config = dict(
    model='image denoising model',
    dataset='regions of photos with short descriptions (Visual Genome)',
    train_examples=203450,
    image_size=32,
    crop_scale_min=1,
    horizontal_flip=False,
    rotation_deg=10,
    task='denoising',
    loss='l1',
    noise_std=0.2,
    arch='unet',
    norm='groupnorm',
    hidden_act='mish',
    weight_standardization=False,
    widths=[96, 192, 192],
    blocks_per_level=1,
    block='basic',
    attention=False,
    upsampling='nearest_conv',
    init='orthogonal',
    residual_init='zero_last',
    optimizer='muon',
    muon_scale='original',
    learning_rate=0.038,
    momentum=0.98,
    nesterov=True,
    orthogonalizer='newton_schulz_5',
    adamw_lr_other_params=0.00071,
    max_grad_norm=0.5,
    gradient_noise=0.3,
    cautious_weight_decay=True,
    ema_decay=0.999,
    max_steps=20800,
    batch_size=256,
    epochs=26.2,
    lr_schedule='poly',
    final_lr_fraction=0,
    warmup_steps=2080,
    weight_decay=0.003,
    adamw_weight_decay_other_params=0,
)
Rows from block 3, named by matrix and row number. Rows with one number belong to one channel. Each number is 500 + 50 x the weight over its row's rms, rounded and kept within 0 to 999. All counts start at 0. Numbers have three digits each. After the name is the row's rms in percent of the matrix's.
# convs0: first 3x3 conv (model.mid.1.convs.0.weight, 192x192x3x3), inputs 72-89, a 3x3 kernel for each
# convs1: second 3x3 conv (model.mid.1.convs.1.weight, 192x192x3x3, transposed), outputs 72-89, a 3x3 kernel for each
convs0.63 101:532500510434488522433546445492444548489442509540538590480519558499548426540522460501504532542475553543421444443506489491522404499504560455464492544573498503509513443530466476514522420494516436497579461483535588566485531529514485492481473507462426493537490448513554465557479481474596393481547540487458525543483491507517509493506405457532544446535493574592565540503478487391500508489525440570509407539488442423435504466478560429560440418427504537474587432491441475526519487449441540484505
convs1.63 099:547494518415501532570437507460563464480529447476428456432531502579530492600454479457505527500583504422520552454531490453528534569521448520506456525531474430448435529539492514538363508563441565459530611498574480490489463596548607495396478478492511574473520403493567435538475508518433539477532492461489540514433533502415535637552481531506572635518470541436418479437506533475560440520483498539542495583504538465479539529542592502566534475563446553525600431479450514579472462487554471568492
convs0.64 099:504509501463508471420618401565573499555480499429471449546481542542438506578491394508547514558434506536508443472485473498407475401429507489428538523481391515536581437505539489555514591572496435524431533541520583531545450499497502468459544379442520536434438486532442581450426555475549414490555561483519536476427485572528529488531480563500444513562515553474471581493447523445538509535483551492447465495598544533503536482553534586495468517594559535496489521482485438454471559508506493477472
convs1.64 100:524556467386541490517454508580512540534485528512508515505578504437539462525573551496507530503469480475412594507518464529534445440482402592514414452563524461478466471559551541538587449507515544463493547484505488493409471544467447510419567563518500498490478564551577531489562565488537413580523471489485482482480478472548560510471489512511434469406470522466444487540523609391462627553555514528466377458497478536521554509460548532521453527523537543558504532559464517481549609444491474488535
convs0.65 101:420419454522506433549453497549529447413680528507494510539540526500473463446529412502526498448547538497540442537529529437519502468481546611518478441531517479505555588512493564518548393524464481499520530490557500534516436473445503450518485526472515528536441529477462567420443517470517578486487478447538568500469399584498571470488525409555550459482575499503570513451632494618521519455519508535471429473501551553502570470464456504611514511484462580453537480516500535465446389588396492440551
convs1.65 102:433495479570610543556532542421584502425501432493535442492523708486481402441598495404498488549628557535554398451473342501541462524449413431447507496434569533529411528437577525565546418498563518544473461524411444459489349557541463480528554459465453487506577555587467523582517514502507516487471514524489513517465486541473487528435481632458543533482447485520585658512435420477500445563393473533445446362496538464530493478463481611446536517510583480491469495466470452432514562555548474512525
convs0.66 101:479491459423458568495439387481525526546399482513564496440447502501588579536584533505510449515459466417500426476533574526490554571474491412523489514479642552556509524501496519466433458446413404403586470426513501478545482560488503580498516524470414510464452438465496565441600579506458524485588465621503475468519525539528415507554473429525462396519490475476523496568444470475486468489412548500609531495472502487477478550533403581422446496472469569449469503486567490463476519637528525412623
convs1.66 101:485498506567574557538500448519453488511600472404430434452434541482519513523462436517484489559474459423585592527530480415561444500515479495477498413509571453463490596520550397537442565466514547460538422463524511476525553582507474527555484438440546508662577460468543397402478558546455520481600455531431476451558545538543541520466522505457545510466398485501463495448490453507531416529548480516508462498480423448482604560581475504502565530456520495463482557443507482558467441439560486603382
convs0.67 097:591443548479537481475601515550467428481463483530508485466584573472403462413486469520470523463552401552492509449545491535438492520495416457498564567512495529433611492550498497585556451530542613406584582457572446562546459490584509426508537478557492553594505465429561397578475584454526543587514501509496457595464527502519513525515463447413489534458488488429497525514513477595524454461444559536502528467520470488580541439458575482509448452457497544467564520497511492581550554465425663432498
convs1.67 102:520459522486435487431494397465494543460511518497582587517566503489439478419430489497569573456522424518424487525411478408541495402566504434559512470377522443551543492523466464555503515501482561458501535507542467513489490518611535512584499492418427496415442537504496556480522564427482538505434555548453400485534435459463496542443467526469580403458582475426544448508497489515475427463530493431468518583531442495480578574396507483483470504463592565549466553491472491494520481503607447459428
convs0.68 099:467471362484431522471497508494493524494527509451517563400485410534524599499463513531526486554489509459428422484495530508477536472463538537490423506520485539541485490559439547455528425549548611461479484471515490465560584494451439461638494427641472549530389562509532547531543552499382448624443509546470575376550510416475534473536477460535500529540496593537528453445484516536503523505497462513563517511560589564467567523482501540442604503448495476466539484418499492573470459616542496487543
convs1.68 103:523503648548558492540436519555484486371436504523457537619399538526518507489490441458445566485466373408446370531451529467571404496521460566396534504548547463498540488462477495470403521483504500537538505404467541475524503493534436603458556469480517447458479492432519523441556527488443529415498520582485538512530497572522551448442480535488400484420650463440441536452518493534523558512541440448407460415528444515523498503497400463497451536439417532385426510564470550492546465395570469470527
convs0.69 100:487563589500460549486476524451526457455554534586527515447448565561588516491527566514565548527514532447471519504524565456472443497527479504460511629502532475344513476575551549446468510438532507570410490535525483528538485555456381474484464525440443630480413511430454526492542542462446507421599445485425523550491482522496498514408544519459424503504544560557526507534480483511487431548459584519467471501507403454426569406509591495488406479483491538509537577473431527488527573502531587524515
convs1.69 101:549488462563475483480492535483489464445598507448578414522511519479440455493438553497435539497574504530440456502506570594512498458641426550532553407478445497511508396515418549488517496511427532496539485464498404543545495561544494603383523417548503511520515591538400454491413510497484579620499558517399530514490532569479463505478592566417518500455504575553415527466484483516334529495434513518497538513357466497451520543426514569572494555571524457565372489537548570479478518496537565481360
convs0.70 101:529535546437514514464444472478561490505627449474524494471462540560405465443472441404500503437516551554445487447474513453340465535456516535533385480483496513582484431498471531546523511524405544520421519492478504501549567574482442474511504502508503547487446540511522503512386479520520523400572588498536478436390525551493539615451421450411467472447527525506499521488462537542556511544458480442477441588499478598442499498487548551465487415533430560541580463429459470542392548465495523486524
convs1.70 101:477565514517492423479539483529590492524547473524644451503506472537500509515453524440544551441465580515467538515459425494589588552445598496486512437548538379451480570558503448486491502547496513452456476498527495489471552540429480529428442501587512464476441541481531528544501483582487506405468482557469488538530558503488481399568488557454571526474491493535499490526534454542544481541440660549517520469369525514490479506485550597491530461435459521525452469524461547617493567532513441563542
convs0.71 101:479470569533445460572548453512519586501563458544494538555484497490458489509534538427510534565439361630542524506526531462476622497543539563478516434471424488482491478445589399538604460465521460532518493602546531485568553492433485464439450378399586538545441479552474515537396491404491496549406365603510353421330502521563565422540447481449626388563467468541560495499449439455499514533479587455490503415506527470472555476502447512431520513497564499494500503443577543476473492540463498483563
convs1.71 101:597536549421540464473567507481514444505517436467506463430425559466538497493565472473443568456601465519543489462548542506466442571438531490481460486599494529581517397498466479470430509585607453542478421529434507524521500477560558509650625466544567511588475581471432467507494569496506488425461538506461506432470497538511449523384587480511503583449446488494548511544481487554552591484407538554531458420498556530499533526602435422421481392547513583501513531476488545498636503469554446598444
convs0.72 102:494518493520465464450496476509509497459511524471455479500352598560417496469416511522562574503447423535487494350517520461491563481448448582577479446469526530471533498494537549527501573524550544513518426542469504479519539494437541550474590476471510560519511392549548561561484566508398366462517549513503615515498536491602495514514504565505503443506434517461583486556493516454440442601511448517492464505518489544508618481491415470562466535543545520543494532549489568565518506580533527477392
convs1.72 102:555539453517452523457529569518521509432477437620520549479538513515542567537508513583473557505520460439474591403529476542478506440522537477550537476514467526607491514455490502551575490514422499521574441410483518499512490482421518481540506488488542578450542516501527392493456641448598523506550610517417473567493547576503473559520490494488458502599558437553486536534452448499528398493491477538516435500478475436566380531479493444567592501502514470513567564509548527431474532546403570467548
convs0.73 100:475452584435481457481459421483611458479490497466366578501475515481567456583486541513512523514439524424343439494399582529533441492521462558502516393479466558552516573537555483389477498522455574451528547472496481420516499449533490456460581531375471485417520553469480498549578521476458478588551548466493556526561489460454549455494486471470469500497469426578614586506525403490570576506558567527500434592446431500505478456498524484528566515564476463563497498472541541506434423509428513474554
convs1.73 102:538466494450499563531566555474538530494515468608526550503501544582478533462534530442509515455501589473481441569560458531345509488482537463513453448518435469530511513517495590474566464561476542474480582472469441472407533515449449575600426448539509450527557427427461632560559499462524436469554427506514525503481471478580465530485453411466545567538484499441548534592467510561479517494559473427620556458594540485531488486492614488557584487428491397582488501540461510550485487494490479430489
convs0.74 104:493477494483547491573461512480452537496589419524499444435521533471523429424406464433454574430440477491533529454446520480521438469527471475535480464443484509623490491516539490542528499427548550431537475414499487627429508519501543500541503506444535487442431505437527538456582517494483416540497524506498480534519449486494524569486454545459543475450454431415505489430601485444426460499537408531484416577448479517483438504613578466525535509504457451457610566556402545546490540628517434363453
convs1.74 101:440484560430465499520542536501562407534452538576545486499456579530515493447493510449503563500435465540497372529512533490588469493521548383439542488425457498532508562390493414479453525500479501420528516524476495432511516550443546502521496517513458605506533498585517467476519463470467516542481607525506489504451498518497411494499509566547487576444571537540450489512518586541588490394512617409539484556575452494517423482484436529535493556564513458509591518549526503385533467435544499600532
convs0.75 098:496496541535481497415533509530383420517542483459508499540363508507480560445504589483551534470484548485479471544550471492469559463463463479541460498568536562548511569521488443438506529484478498483461481494508497482545522468521440521450511572590451516521546560395428555573439445501535398482495555520496518488454482473522494529461397545502444375529464436457478475531438569430501511487552513497481476548601481505543622678483505377483440475509546454428473511519565495530530522473534519523528
convs1.75 098:548513550484516471495523450466472464503462559486545454477579557478409453513507436492463450532500504434522514507516601489521478555493549459505464516458431354458419417521567516474561479505489444538637508501411410411530492494598486442476490501538567456539496613450491516507481482502490455549463487590511481475438520543537473547459504450532511521472593578391640554470448489550483518496418492440446424529412421468454554496505494514601508515435495492519467532491539467485510473440581511497476
convs0.76 101:510566593512451471523454468510447451537465500539519453509450500599513487470450566503456549509452548514550532424444505477466453476637441513395483596443493589548525494429571485533540506559561586498569518582442493596501473522490525477479551422488553467436487501464450547561499423518408437517438559429515486545504581482559517421545386452506424356461565466564515483539446397459495490497540432528420398500433559499495480508432356472559508528585539517489495544405441608509549477461487508453504
convs1.76 101:569444506533502641454495437507569407477423377517428544540553504464527528445506482473474549424431566586479511581520530592461535499404458460494536512534525539530404507442558513447516547552518538460547519500440509438581519500548553638534515592510506456525450625458460466450349506470446511446487493514521542486514558439477468519521462460381451492493569547538468396461459445555471528449528489507546495457506596559448494477547577510494518524594528508552438475471466477485513507513532591501539
convs0.77 101:511564413580494483470517574520484549576516488414477433441486518532427503496492523457424515561432489530508484452537613541486560527488499486504492619550471481346549470426469469504614579468438634517437543616528575535421420536534474424441512464583529529480617466462494446535487524473490482533567497535530513485434429421582473471447531628524511442480510404543586492429516424463425434582605547514523595533484453529587406480519580596481506558493468522485467571503575516508446623647537609464497
convs1.77 101:436478473462537548495468503529551536545570468492527442464469515543436577503566482531433506586481466412562533433525423445468438482502446441483545467606512593435430483590502472613470533540517527460424444511467524495469489518542409462549482472510519544451518553493549521421563588530563569590563501569573437514472495453511434474414496498468458490499573454472558500527487474469564532395468483511529572416470491499398454474559457513498516485451440474530520475548547575387553516444507524490441
convs0.78 098:512467449520563522477491548548514530506500574452478512499460494529624559374514491547443535443444580473482446521508441424498498504452413418544463529553494480509416473557474462653549643562503440469532479482452510541608491548495482489504468593504563513473464482470508459580448515472535502620611432507391528514466490476427461475468473553449531490553456608460464500512470537487432421503513477594503461480494476524425468569431507534462510469371565447541459428480467472543536522600600510466374
convs1.78 099:542522387527490479567488449550482584490560532534507552532477550504489534608521570478493466454480591507554527490490480447495581472553585437461510473561456438453486556512587561535484559456538558485494596494533399492525451493486518489579439513554508528543547517484463449487514386443598474496488576319514492556556507464508434458411577484606491424526644579519552557558493527463456433513525498481524440470505459480493474531453541461467550392554447505469511493507519496428498501490620515468428
convs0.79 100:565512516527670408505521454549460528546571488521568462496545485503554496524497481439585432530581548422490558452538546457498515505558482447426535495566470587543559596456499471431419469548519550594501428488384499554448524391543509454547455491490488410458433506449498545492473441437512492560458492564452402605518592532506500491462546551509434490457521466473431491540515455491543532465509497429549451515417457529573502474388513485449446473467494493428529515479496445578446501551526537496481
convs1.79 101:515407436561513484510458467458479524558576424418553428486559420506543568418495432463493484482492553466446510478351468459484517546458415554499465459497517582497478558467481548533547495527587457485407499460580474452461470471539505539435532521482494542475519576550526465494486471555444481551493492522548496492590407514479482561476542487514526494464425457473514513483548559576531556470551545510545368530505504495609533461415546440476485519529564488484512488518397559428538487490467450491514
convs0.80 099:494472535409435541530480549555463501495490574435560482463472343508475408471556491584522461450456514515417540521501504390536485439522568427513580456566508512471506447452454554524432460463495508531450503463475449448581439524504483570472505504430499486583464570465458506454485540404448498526461490372509460548583521512510538510542386549410477528442376490463531468416455450448417527519494562512514496466441525518441423437481512518490547521619442523378565468502546490517529469474570506473440
convs1.80 100:553512510562437388504441623583543488468529509478455487442483516537519568516523483523466482438598519560532480553496457471457397508517529437550482581492454542454606412553476541523492509596481520435481494458515463427435487526537419542403526464596540478553434531592529464452484568498562515587530559569497415463515489520490510487504448460556646483539407493549429462444427498381439509454437603438523469489478476591579535446407488433569558590404568444512457419563445440424500573480462527561516
convs0.81 100:449504512476430418475440439552473464362552485451542421509369466436464469465522526555490427503486579507467444541527446392449478496460597395547470511437478459465494418443430525482519602529566498520551497453440319482542512482591524572461450503515529489479485494476624489460555551507465529530515513392484554582467595487520510489474468519392488532531454533610497423570545470598551522437523616513409489479526476438512486504500499540436439394534533513453488580457520525444532419403407526482481
convs1.81 100:426514569521506459520735530506469484432641523504412538538479516451515574463564542491425559429535501561502393557451538477559485398443589444522415419515488464541545576536460451533608523508534450540518532592501546540468497494421495505409461527450484381498537510498484544512513488404467484385492558534500480508504469402466526516463509536483497482569639562461507533495517471454569531427473510464549498546456570475490547471522477507522401584526453527458390537505563525513493498526489465590519
convs0.82 099:459530515470589398423485578532437558427547477513534538518472452576411477460503460412501500568524555397444438442490461500407473527536547452496475553464434471427505497514413493467492527504516481471539527452501476516517485497469463444488494567542510528578525429501452605471522602501505447459571480547436493529570467475475512464390456525447596572489420495516518448491494545481422439569430585453582513541527570530490424440455547482513435412475509439520599523538534414491536519434565556480497
convs1.82 098:434540530447470461567473458507514503547544511370474529450348470588439508480462506461455577549518472514451569507554543443568493494501455468485456434465439413462499506558458442506499541558462445496464496551523362448548545508462510415527503536444511591518564517574448487481565434503473407517561457552570541485521593445500484401538475475559521450495464497568514422456416499551486464470483535428444568564541440450518566443479418581512595532534558524489484527405508564553513487440519420469542
convs0.83 099:475432542479505515425457425499559413445490580507475503474522399445493382512560452526599535549443473482509527477488423538512460529608556503455532586473422445501527559551487480493468418498534518422541475489496519456562544578437555548495508425553574515554546408469600497443542489524552420479537525493436478525465443452456483483428533457444545547386434555499594480544501547418531455462471481544552514503461524508557477509520515489503470452482572505510545494422476511428560463450525493451479
convs1.83 098:493576463384456495436475489549465446543552523615442596533520429530462438489439522412558492524450524455547534410461487558522493503470504472557469495477457561475527518514456462494509503451481450375465460421472531479530454535440556539501532520553485509502457506517504431443570519529528564512457518485514466550608436387368449473537485509444537549479400606442426462499572491492535472483624602470545558495470444501555529465485535464528584459487550468497492465476452455446513461497531469585497
convs0.84 098:444486432483533526541534502486422470486470492504448557521501520552531502653480596504514450410588510491502479530411521455582482447491386456462466515486491531529498571549421583444487605534475461617509486501466538438522599465588595473519504443487558537533512447499487500544490471522490473538543410500611457517474510539426484439449484465465436476459461482512523474520475459451513433558520532533493522599464588509535543523461600472462433434478457490563480395397526553478483502491515476525557
convs1.84 101:435468478550457507510532467436516561505497503549364470459523533532534517472431476517502492501500502483525490580487479432494476514440512525536458463510468491476512506492499454532460493445499467508504512551502533497570552537435462451461431582519421428438540380456542517557457461577580523579491442513422485468573472615475519501401415494494599464520475478511458529560553424551533523519459454540527493443460394576527455527504448372482500523527479603557459473518565531507551511552552505536496
convs0.85 100:500416480588463387530534507511607502454482589534467535554458503413480475478389509584443519489514426486538550436562596530463509535445602501460477574526500398544519528460456531486517550563619523491530519526462513473481501464494437472420477495591444442557432464498475569428553498538595465513458502478385462443502483507500580549565473553481543435421412505519545550538522523560507465451496565523413399530461540511556433397458531395432496482483492614427472562533530584437485488508559457508506
convs1.85 098:542596431479457511493555543593524537455474518427532499560482524575627521608488531553485501527504469520548409553478481549531466579491419434486528486429440568507463547444563440504515514539523515555503516521557473414581479413557480467549477594445530544362487449392537521505478558540509519453483571523484553506506491516501420445455511565525457432579586453428490506497636481541492593625519527500616629486459569557508553480512702487439594526430472522580446467494503523589543491549483432497422
convs0.86 100:479517366629397522548589501543498490486481555539392621457543549487442553521586584541504465466461519502546481537410524484532716524475446545565586433458524467459484441476552484477489438539544402528484512566442621478501515449471475544541469448503424465585536438453486439499472486565493473476456571581381483423530514486452446512536472467463538501493475506473521484441456487496580549512473511440452464507473449575506572415516398469613474453417477505510545516501423529589528421613499458531439
convs1.86 098:506569587478464542483493500414453458530644452557581565533489483483519481550416482504483485516520438504508400456506539513508508519522459494471535456535483431478539577467572524447484429464425416485498538460519573433490530514533522506453481510414557530475546524533452529494459476439499489555581531571491553491488397499492534519501409526457454413421427452554415530417466515497469416536504530458589575453466527469474533443551524546533520535380480521477501498449478573392440549534513459570444
convs0.87 104:458579574522486425518524475435504558554426511617597553476326504502474512485543463537586530549603485616481495474461527444505504499438576485443530606532478434426436563508572542463536523456462452412504450539560519510523546532505511544518545626479321485436519448565379430449482533530501514525537496479458576497513395443556439540452474577476535485536502517517536496367470504499551461452492512407522571409502455511531508485563532507448515532571596510555408500500517566545544443509520505536528
convs1.87 098:530502487545453513506526514517467439541513585444540520585504557474485545516459471506482493508528534485494430546482621465474561540481448498551532500409476590540478488600428436452457488430412546535457536577496562525506456542403437385463519566557492466494454510428524521345453552421484580505514534497400405549518477542461509501451525408492459520515420403549531489537427488405517529476487440491514426521573520511594477463459599433428442497531500443441586560538453447500585456419542561488494
convs0.88 097:476534481493460490527533509448454458492494518455503500496474499458538520463537471475523516529520528389409533503498508582461491518488478436397467497465539521556599510454536494503533590454548554536545417482456481614478474497427528537492547554565509502529582539503486492341557513512456543449595559485577501480460506494451437427509483482391502478524520583495494379419438558542548444545437485499557545577348489491424518484486530468408432476528461504477454570471432324625486505556461445463409
convs1.88 099:511464525589507486486500511570472540513526416468634525417569494563456595497489502530563506520471501505479520500555393459506516602480488485459497505575501467497388502565514463477534452504468550400456575422515606537442484506508534496571489518549472611408536562485552462617491480481536487437523412476515569497405482436483561583424561516520560489438525549542447405424424459499531408391518462490432475498552502458535513445489600505515461550509561569573496572505444483585453409530397506474576
convs0.89 100:518368558461407521467509619508569510565446486481462493433407518439523581556483428516483432492396421567566550461556508447450480540504492482411446503476483516519581528468467516523479489481407492511500403510450502489512493523511469494442487450430428504579470489420515478593561478561366485473498531483538449575525524628512470532585425435579516528497468475487500495534494509502596564559517571562502554481503440497545622539492465450553499434424521487506511448504441583511582388523590507446607
convs1.89 098:565580518467503552559493493501452482535503501543482503445474508476446494411533505463536504612536485453466463510514462346571517464512514507528521479540488483452528498480458533537487564550415508525450496482511489426504477464446516523537516494502451587523473542514532548518486507488561464577534505517517418571510556449525519496490523513439538520513465486542531522506491600447539503590468567434552414496468510478476428523453497569548479623464459435555488485495525550470490488513468477504533
convs0.90 101:521561608544468488456480518518533432476488447419480544564560436480403471489585534485566508541473469482486543509514442542484527451544470535547584510497552557497561484510454462560489491511522576455617513492471509508515522477487439543485596512460530567443488553419584438486521440550447544536551521544520515580592503475614524489466499596498500510539501465542426548537494490391437484506427508529534515481374482423528532435483471449495449561487465391435535370530492444428657488534577446485529
convs1.90 098:473455454501508475483533537525471439436412520526566486461536513589481471543444555491550496487444521457441410373651561455443463442457512519472497485481460502512468375504438464436557418543562477448536514487463385525539533493465533491544501529447549445537464426523511428501538508486438468472556505484519471449525532444579491517506509558524583538526422476465484542475525570519421513458451468531407528520455554481511467429508609504479488475492461553462446534527561545492581434630440483521476
convs0.91 102:462500469556459450511459595599593540518516542516466432499541504513441527503486542432529434547536472458464474548557513560512476467511504394509461545536508450439522570465501520521562520550448528532499493453514425521477504490426459439577523418480542540532438539478520467530525569471515505436438456553537452455403551541443506521375516479459448497554540347474413532465445443470510426581469498502450395566520462564476452480502504504506529465538476467478562637511487506557519523575458480472488
convs1.91 100:441535452519547557557533572580518566546463463551547563543423484597522498507459489548539596451534495555443401481469552550549465444553400552514537534530452530523513510419523537487494428508588521476419515481476550439386511423539539446411535583429513484529470509511435430448506497534617468444524461544461492547588486493450521515480472433595474549488563554488451481544441430618468520537546479566496443544385526449493533470478539494440499532469555482570469387483531534503483471617537511572540
convs0.92 101:494512593513524459391510543551475502497444500461455595526552494482481542542508554527437433468507427495520500468454537494445473508503436517434466525528500512510599427456514428478447453451499494601578575469473510441513552491513466433522527504434437543514547495404525489503553541496441515490543468590435469519517506526520505551443567618504554463528532439539609529443560448510463598521539516573471499466545459438426470477527552492496570474550451508402543588430480522507462474663465562542474
convs1.92 098:377475542551444475493514466433561424397508415506538428516570535516496538455467511540525466582467548535383494521499525450519502564494506452553410588523627536531461489484509501535400577447453503456500510505459535412503508485451502474515395489565481466485517514496491422489436590444474570496472663417498493518423424555509517425606554443471542446509624475432452441505517447538508570572506421405548477395474440472506458439443578535457569526400510545441536594509464432513567521591411496480454
convs0.93 101:477532594557482414406563449529447478589382512553525473532469502506468499406516493532391542471497507497503444574462521481689519451442528472496480490611444442513515533514493526484586500497447551573449483459419452541530605483518529533501475518553447477571470512536464546482404466563447476469548470451482486439540510443423532397501521563444450592463532528519585433491534501526475578485508527485566517565449465630566550524543511533553558508533551520508407525507553492502437493447469453430508
convs1.93 101:507441488494572421508534468479532551519517477507544539525461549553490483468524488533489472555491543571451436508494539463368457479489538571417503456575509476561500456519463474470505472488524512449476461481555480506461494468471468550459531532512450508452544540508416413390429514532512440503481524439509445472464513533577475544541485490512511468466515452604612457494453492531486523478548491512483507497555391474575460498450603502422502530559496610544514477511482457494528540505480434454514
convs0.94 100:459534533456432565548471434430501571477524599502448497488453404574432459512518476477501504487622454392526621478504568457551498518513456555538502531400445440523559524494451462467523532471516568528506476470509480505606634509416460563484496568561581474503500518472465553618487544508536527544551451459462468455506486483524534480453518613545472585436562418506420463601559606502562474465495485483497424516470479517449540426549557473482529475457463490607496588472513510482507504488541537441545
convs1.94 098:508492551460506466389537567489491529492495516541502516480460536483512540545520406524528452425529511505441489377449524552449554540430582575488512423512415452505472506501490565438464477511480399515506559509556525548511502494440513573498411524353528566569549459534524532458443577459437535508510472514489495479513478422512469499499499446474536537480541516427533477571605455476563413561477419553577565571483574504481506520433561434461540548462527455506549421512525467455437476452502460498494
convs0.95 099:468522485473464490528475487477541496480413558442558503499534419503445517482469494516409426400462434444436482490476532532491529415547529550380430583540515534498470540404463556505482428512503595467503526508465461465414465485418386537482482556513459556427435506499469504512569529455505543511492446464467532403581539569509465544477537456472532462574598606498539382530548584497493497508580429479424532420513541464517537480537449557490525516450515461524612569481501535480544539556576493503581
convs1.95 101:482509534566563477440540604568514509491555481500481475512503561534522521507577513536521518492525484557601407559489604523420443495516491520544464533480543442477410500570427441486559536544505488561431533455488487579531440537512497462441586447536440512519508490440625517458465601530502472456445400498445523521436499444430610493503525485547590520554517511585445521549443497527569534457482512481541486467547456539515447533557556497536513565419469500541394513521482446564484581442431518418553
convs0.96 103:559496475403566558492495534539370370513527555492480515464563514497514472526538572550466523545497461457538523492510543532460542451506436568504370557490485525438448443427456552462452532527469531457533482497474434508446497480527445535537470466434442511510522498372448568533434445493475519485575552444489428566579525503493560490541521448458487578520570441445486494477571565522444537468482493560466579458538466452513500523517446499578431484564462347457500539462544461460634498528558463468459
convs1.96 101:473514393551493406443530558387509495466479510503460466515501508482443472458437509502419611497427544448499533421533484568531466499530546542539548577595533416581470479407507503479457538560542485482519498431565525600431549563482509509504601504504459466445428510491475456532510494476566518435468532435467523554528442525478459461509531490425531543546411441474521552465564417487550544531444452564511479429389497551434598519546527458511521523473501511450476545549511532632513476495544458494490
convs0.97 097:491572598542518550514357509487468543498489568467588576446517501565564572557481527494525520437507441559449451495470413488524576392518468506504484420480456455572530551504458493582456610469511484488545475468529487516451565469534624486463485539382492529541518435450458464502501583513555466460637503474447552533537561362503488555525431523453548422427527478439499602510461562497512546507535502485553488489479464524516601421396494444537444482470505460426558542560469522437460579515551538494482
convs1.97 101:603514463490573484465583440532493450473452547543518615449537511517495522447488612459459510483534490535598464494445533465528487530428564438432467424412460428553424503482493496532546430572475476603452473453431513508612479522497521558510558467512624524459525479438501564445488491458542456531533452509425511520429482416495570449564463463551504480474459477534465470468521538538484533528488514485497551507517502530506503513541528469524508495593477466490455518522553446421462474483454524526484
convs0.98 100:540508377480554445485556433486459565525553535505475453517550445528475567475591482509499507497455411481480519389442431509500546529631424543489497457455518463458564431422449418508497508494510515420514522598495527514487441496515484468532514524497480521558575485438485553514508484483537579404529570595549448458544566417618497417456409549497429492422514527549644522474542490461516472496449485493478454516508498556461507590555415477505517446442461449518567465540521533451491507514546591560432
convs1.98 103:520495514493552502518483411496506498486517456558452516503431592485574472479483508502476528489475486549419389563588541564484488536526542584432484523575494501481436543491372455467453616555416516556527408535484529645540523521433502459522539579536513546524432532405575548600618570546433566476481448479489468514446348439429556479464454423448527575493531492438494463554425517480470725488522580493507480526507550454521424525485423495410513534465443479501486490514437444541519514414494548464492
convs0.99 100:456487470515496490556484545497549531533484473468476533462486431450519488501479469545493526482553521431491621562406439507523460475518536529631397514594396530500488470443573664570518421580500565506458538469485484384590468428506531448452492483507446533399472475468440434420510494528454487496540515571553480444491527488544552474524513519496507586525562484376570561568458498568392543507490471491472552378472545491495523629522589463459526410457547515470547387441409534565474438593454518509489
convs1.99 100:439491434530507516479511630468503554493439536499433465533514516570579546542521392554441512469559366454444567542477520537500521468528586618442576474427463400466533493436490459557484637459517470473455499421538467475473542522482496529585565565494492456515456532494538548510469567501521485531491553492537475577400566511478503500531453592595544418516495435476473513476539442535524513535520547597542527518461359461477501511472465525424552591520547620613479400417513517535424467524500541362417
convs0.100 102:512518521484471427556532549494435389468569556576480468570456426589580475486595434513549425596528524544494504485491488478439615537487553559511541428436517502531462601567518535538494542535487455503505468464502571533516525447406460449499486467488462445479452525454469439495525499468503534462465522478440503517553474505500422537510406452572383416487436463543531468545529472511434570507594533493491475528513502422392494491506471563592404460576403500548485425617551521485545547536524430519515
convs1.100 103:486516575521466478457519470564532570487505430455444513497422572501482476497621554546451480519470504456471457553555472485484484531507451556520570473500395487468483562542514583597443499472588523511443422498544510514460438505526454527476512512534510439540548549535432470421470492445484580566530592519471572406506471499460537446530481539531537514447476565555496409554440496435442515472551479470415447565477528391575478637505542456481596511493533466575486495481473464468516504458474432596507
convs0.101 100:478407448486484465565560544479533510516422497628517463432509446496486536435522507505454536535450506558552397512476479464573506436609479561556453512544497546494544479471460485491475511480559541498521451543451504523567503491443484560482461498452453503552476531497570470444529426542548461436505584574546583557545553536482550501452527504485501573469483496531552534404482425550587472546535441514471421441472368375461533475499428544529541568486465492528483499569494354512502474463497616544586
convs1.101 100:479475420498469573557532595465442470434439501452519531479502552502398461489448563505541471545501526447475471460466483517593546448434485462471492498548560466572528605457436452586505552525458466435490540508574583482441526411468519519472543576421399501458521442478525447477517564442440447466381446537506614499528551546441545497511500492419525423503500481495451482471555468450500556452537571459529485521485521526477494490466585539521530493472526570624524483495481519497510515458546393463510
convs0.102 101:555467578471381500429538379423489531501499476524545516490539556634462481460471509526523477542514470492463447475475554524504519476418511506591501375465420587567514463506484532422495439454498467572524469518470489487503437570520501547515508406448575454522442534511480472536489550570462482473511518565509501531478514490419484559464503487438543525552484537522561440549465541552577488465455422455553410480438497590668567434471419500473545538548567459551447503493478465485421489431439531458478
convs1.102 100:432474442518574576476479529539448574512464464480491520462498486467523483520570595562501535474474479486450533331530520549530550586428494546512420430446447443505525550511559547554509483539436480536556381508568567376568441477451479465477473393500502490516454558495476529455586500548443441439523480462445345513505582434457449538529455557467423532506496484475463499510532500433464587509451488532519391558532593557453569452447608556539451435507471552519490503596571500500495515448495455543558
convs0.103 104:504513438554467490518544395449492522490599516577542612374507554525476485507529480540536593455521530512543421525486534483393397553538476534428474460499456480431599510546483514405501533508469519411489492507479558501549452507546486506569462536477429527403469511537478504532638433564398490513526502479471541477517523417459474473513479541471528472544555466428473410487545516531500505457594502442545486473482525530501459434509523440488614510508530532466638499523553534536451453404411438485453
convs1.103 100:511438642458531431532533501498581436498527524447476528395556435421519439512546395534516520501444531455565483524471508503565438531472441470485464532442519517431472511559572478553498495385476575493431517470452442470487505480441344530506586422441495569582463607519529486512456434521462402496495491588446454439553476511529489570502455542458477488502391558384503554521472486489447549517479500464567477551458485442532429526568541547590469593587597550537457554507496480532532479503537494465599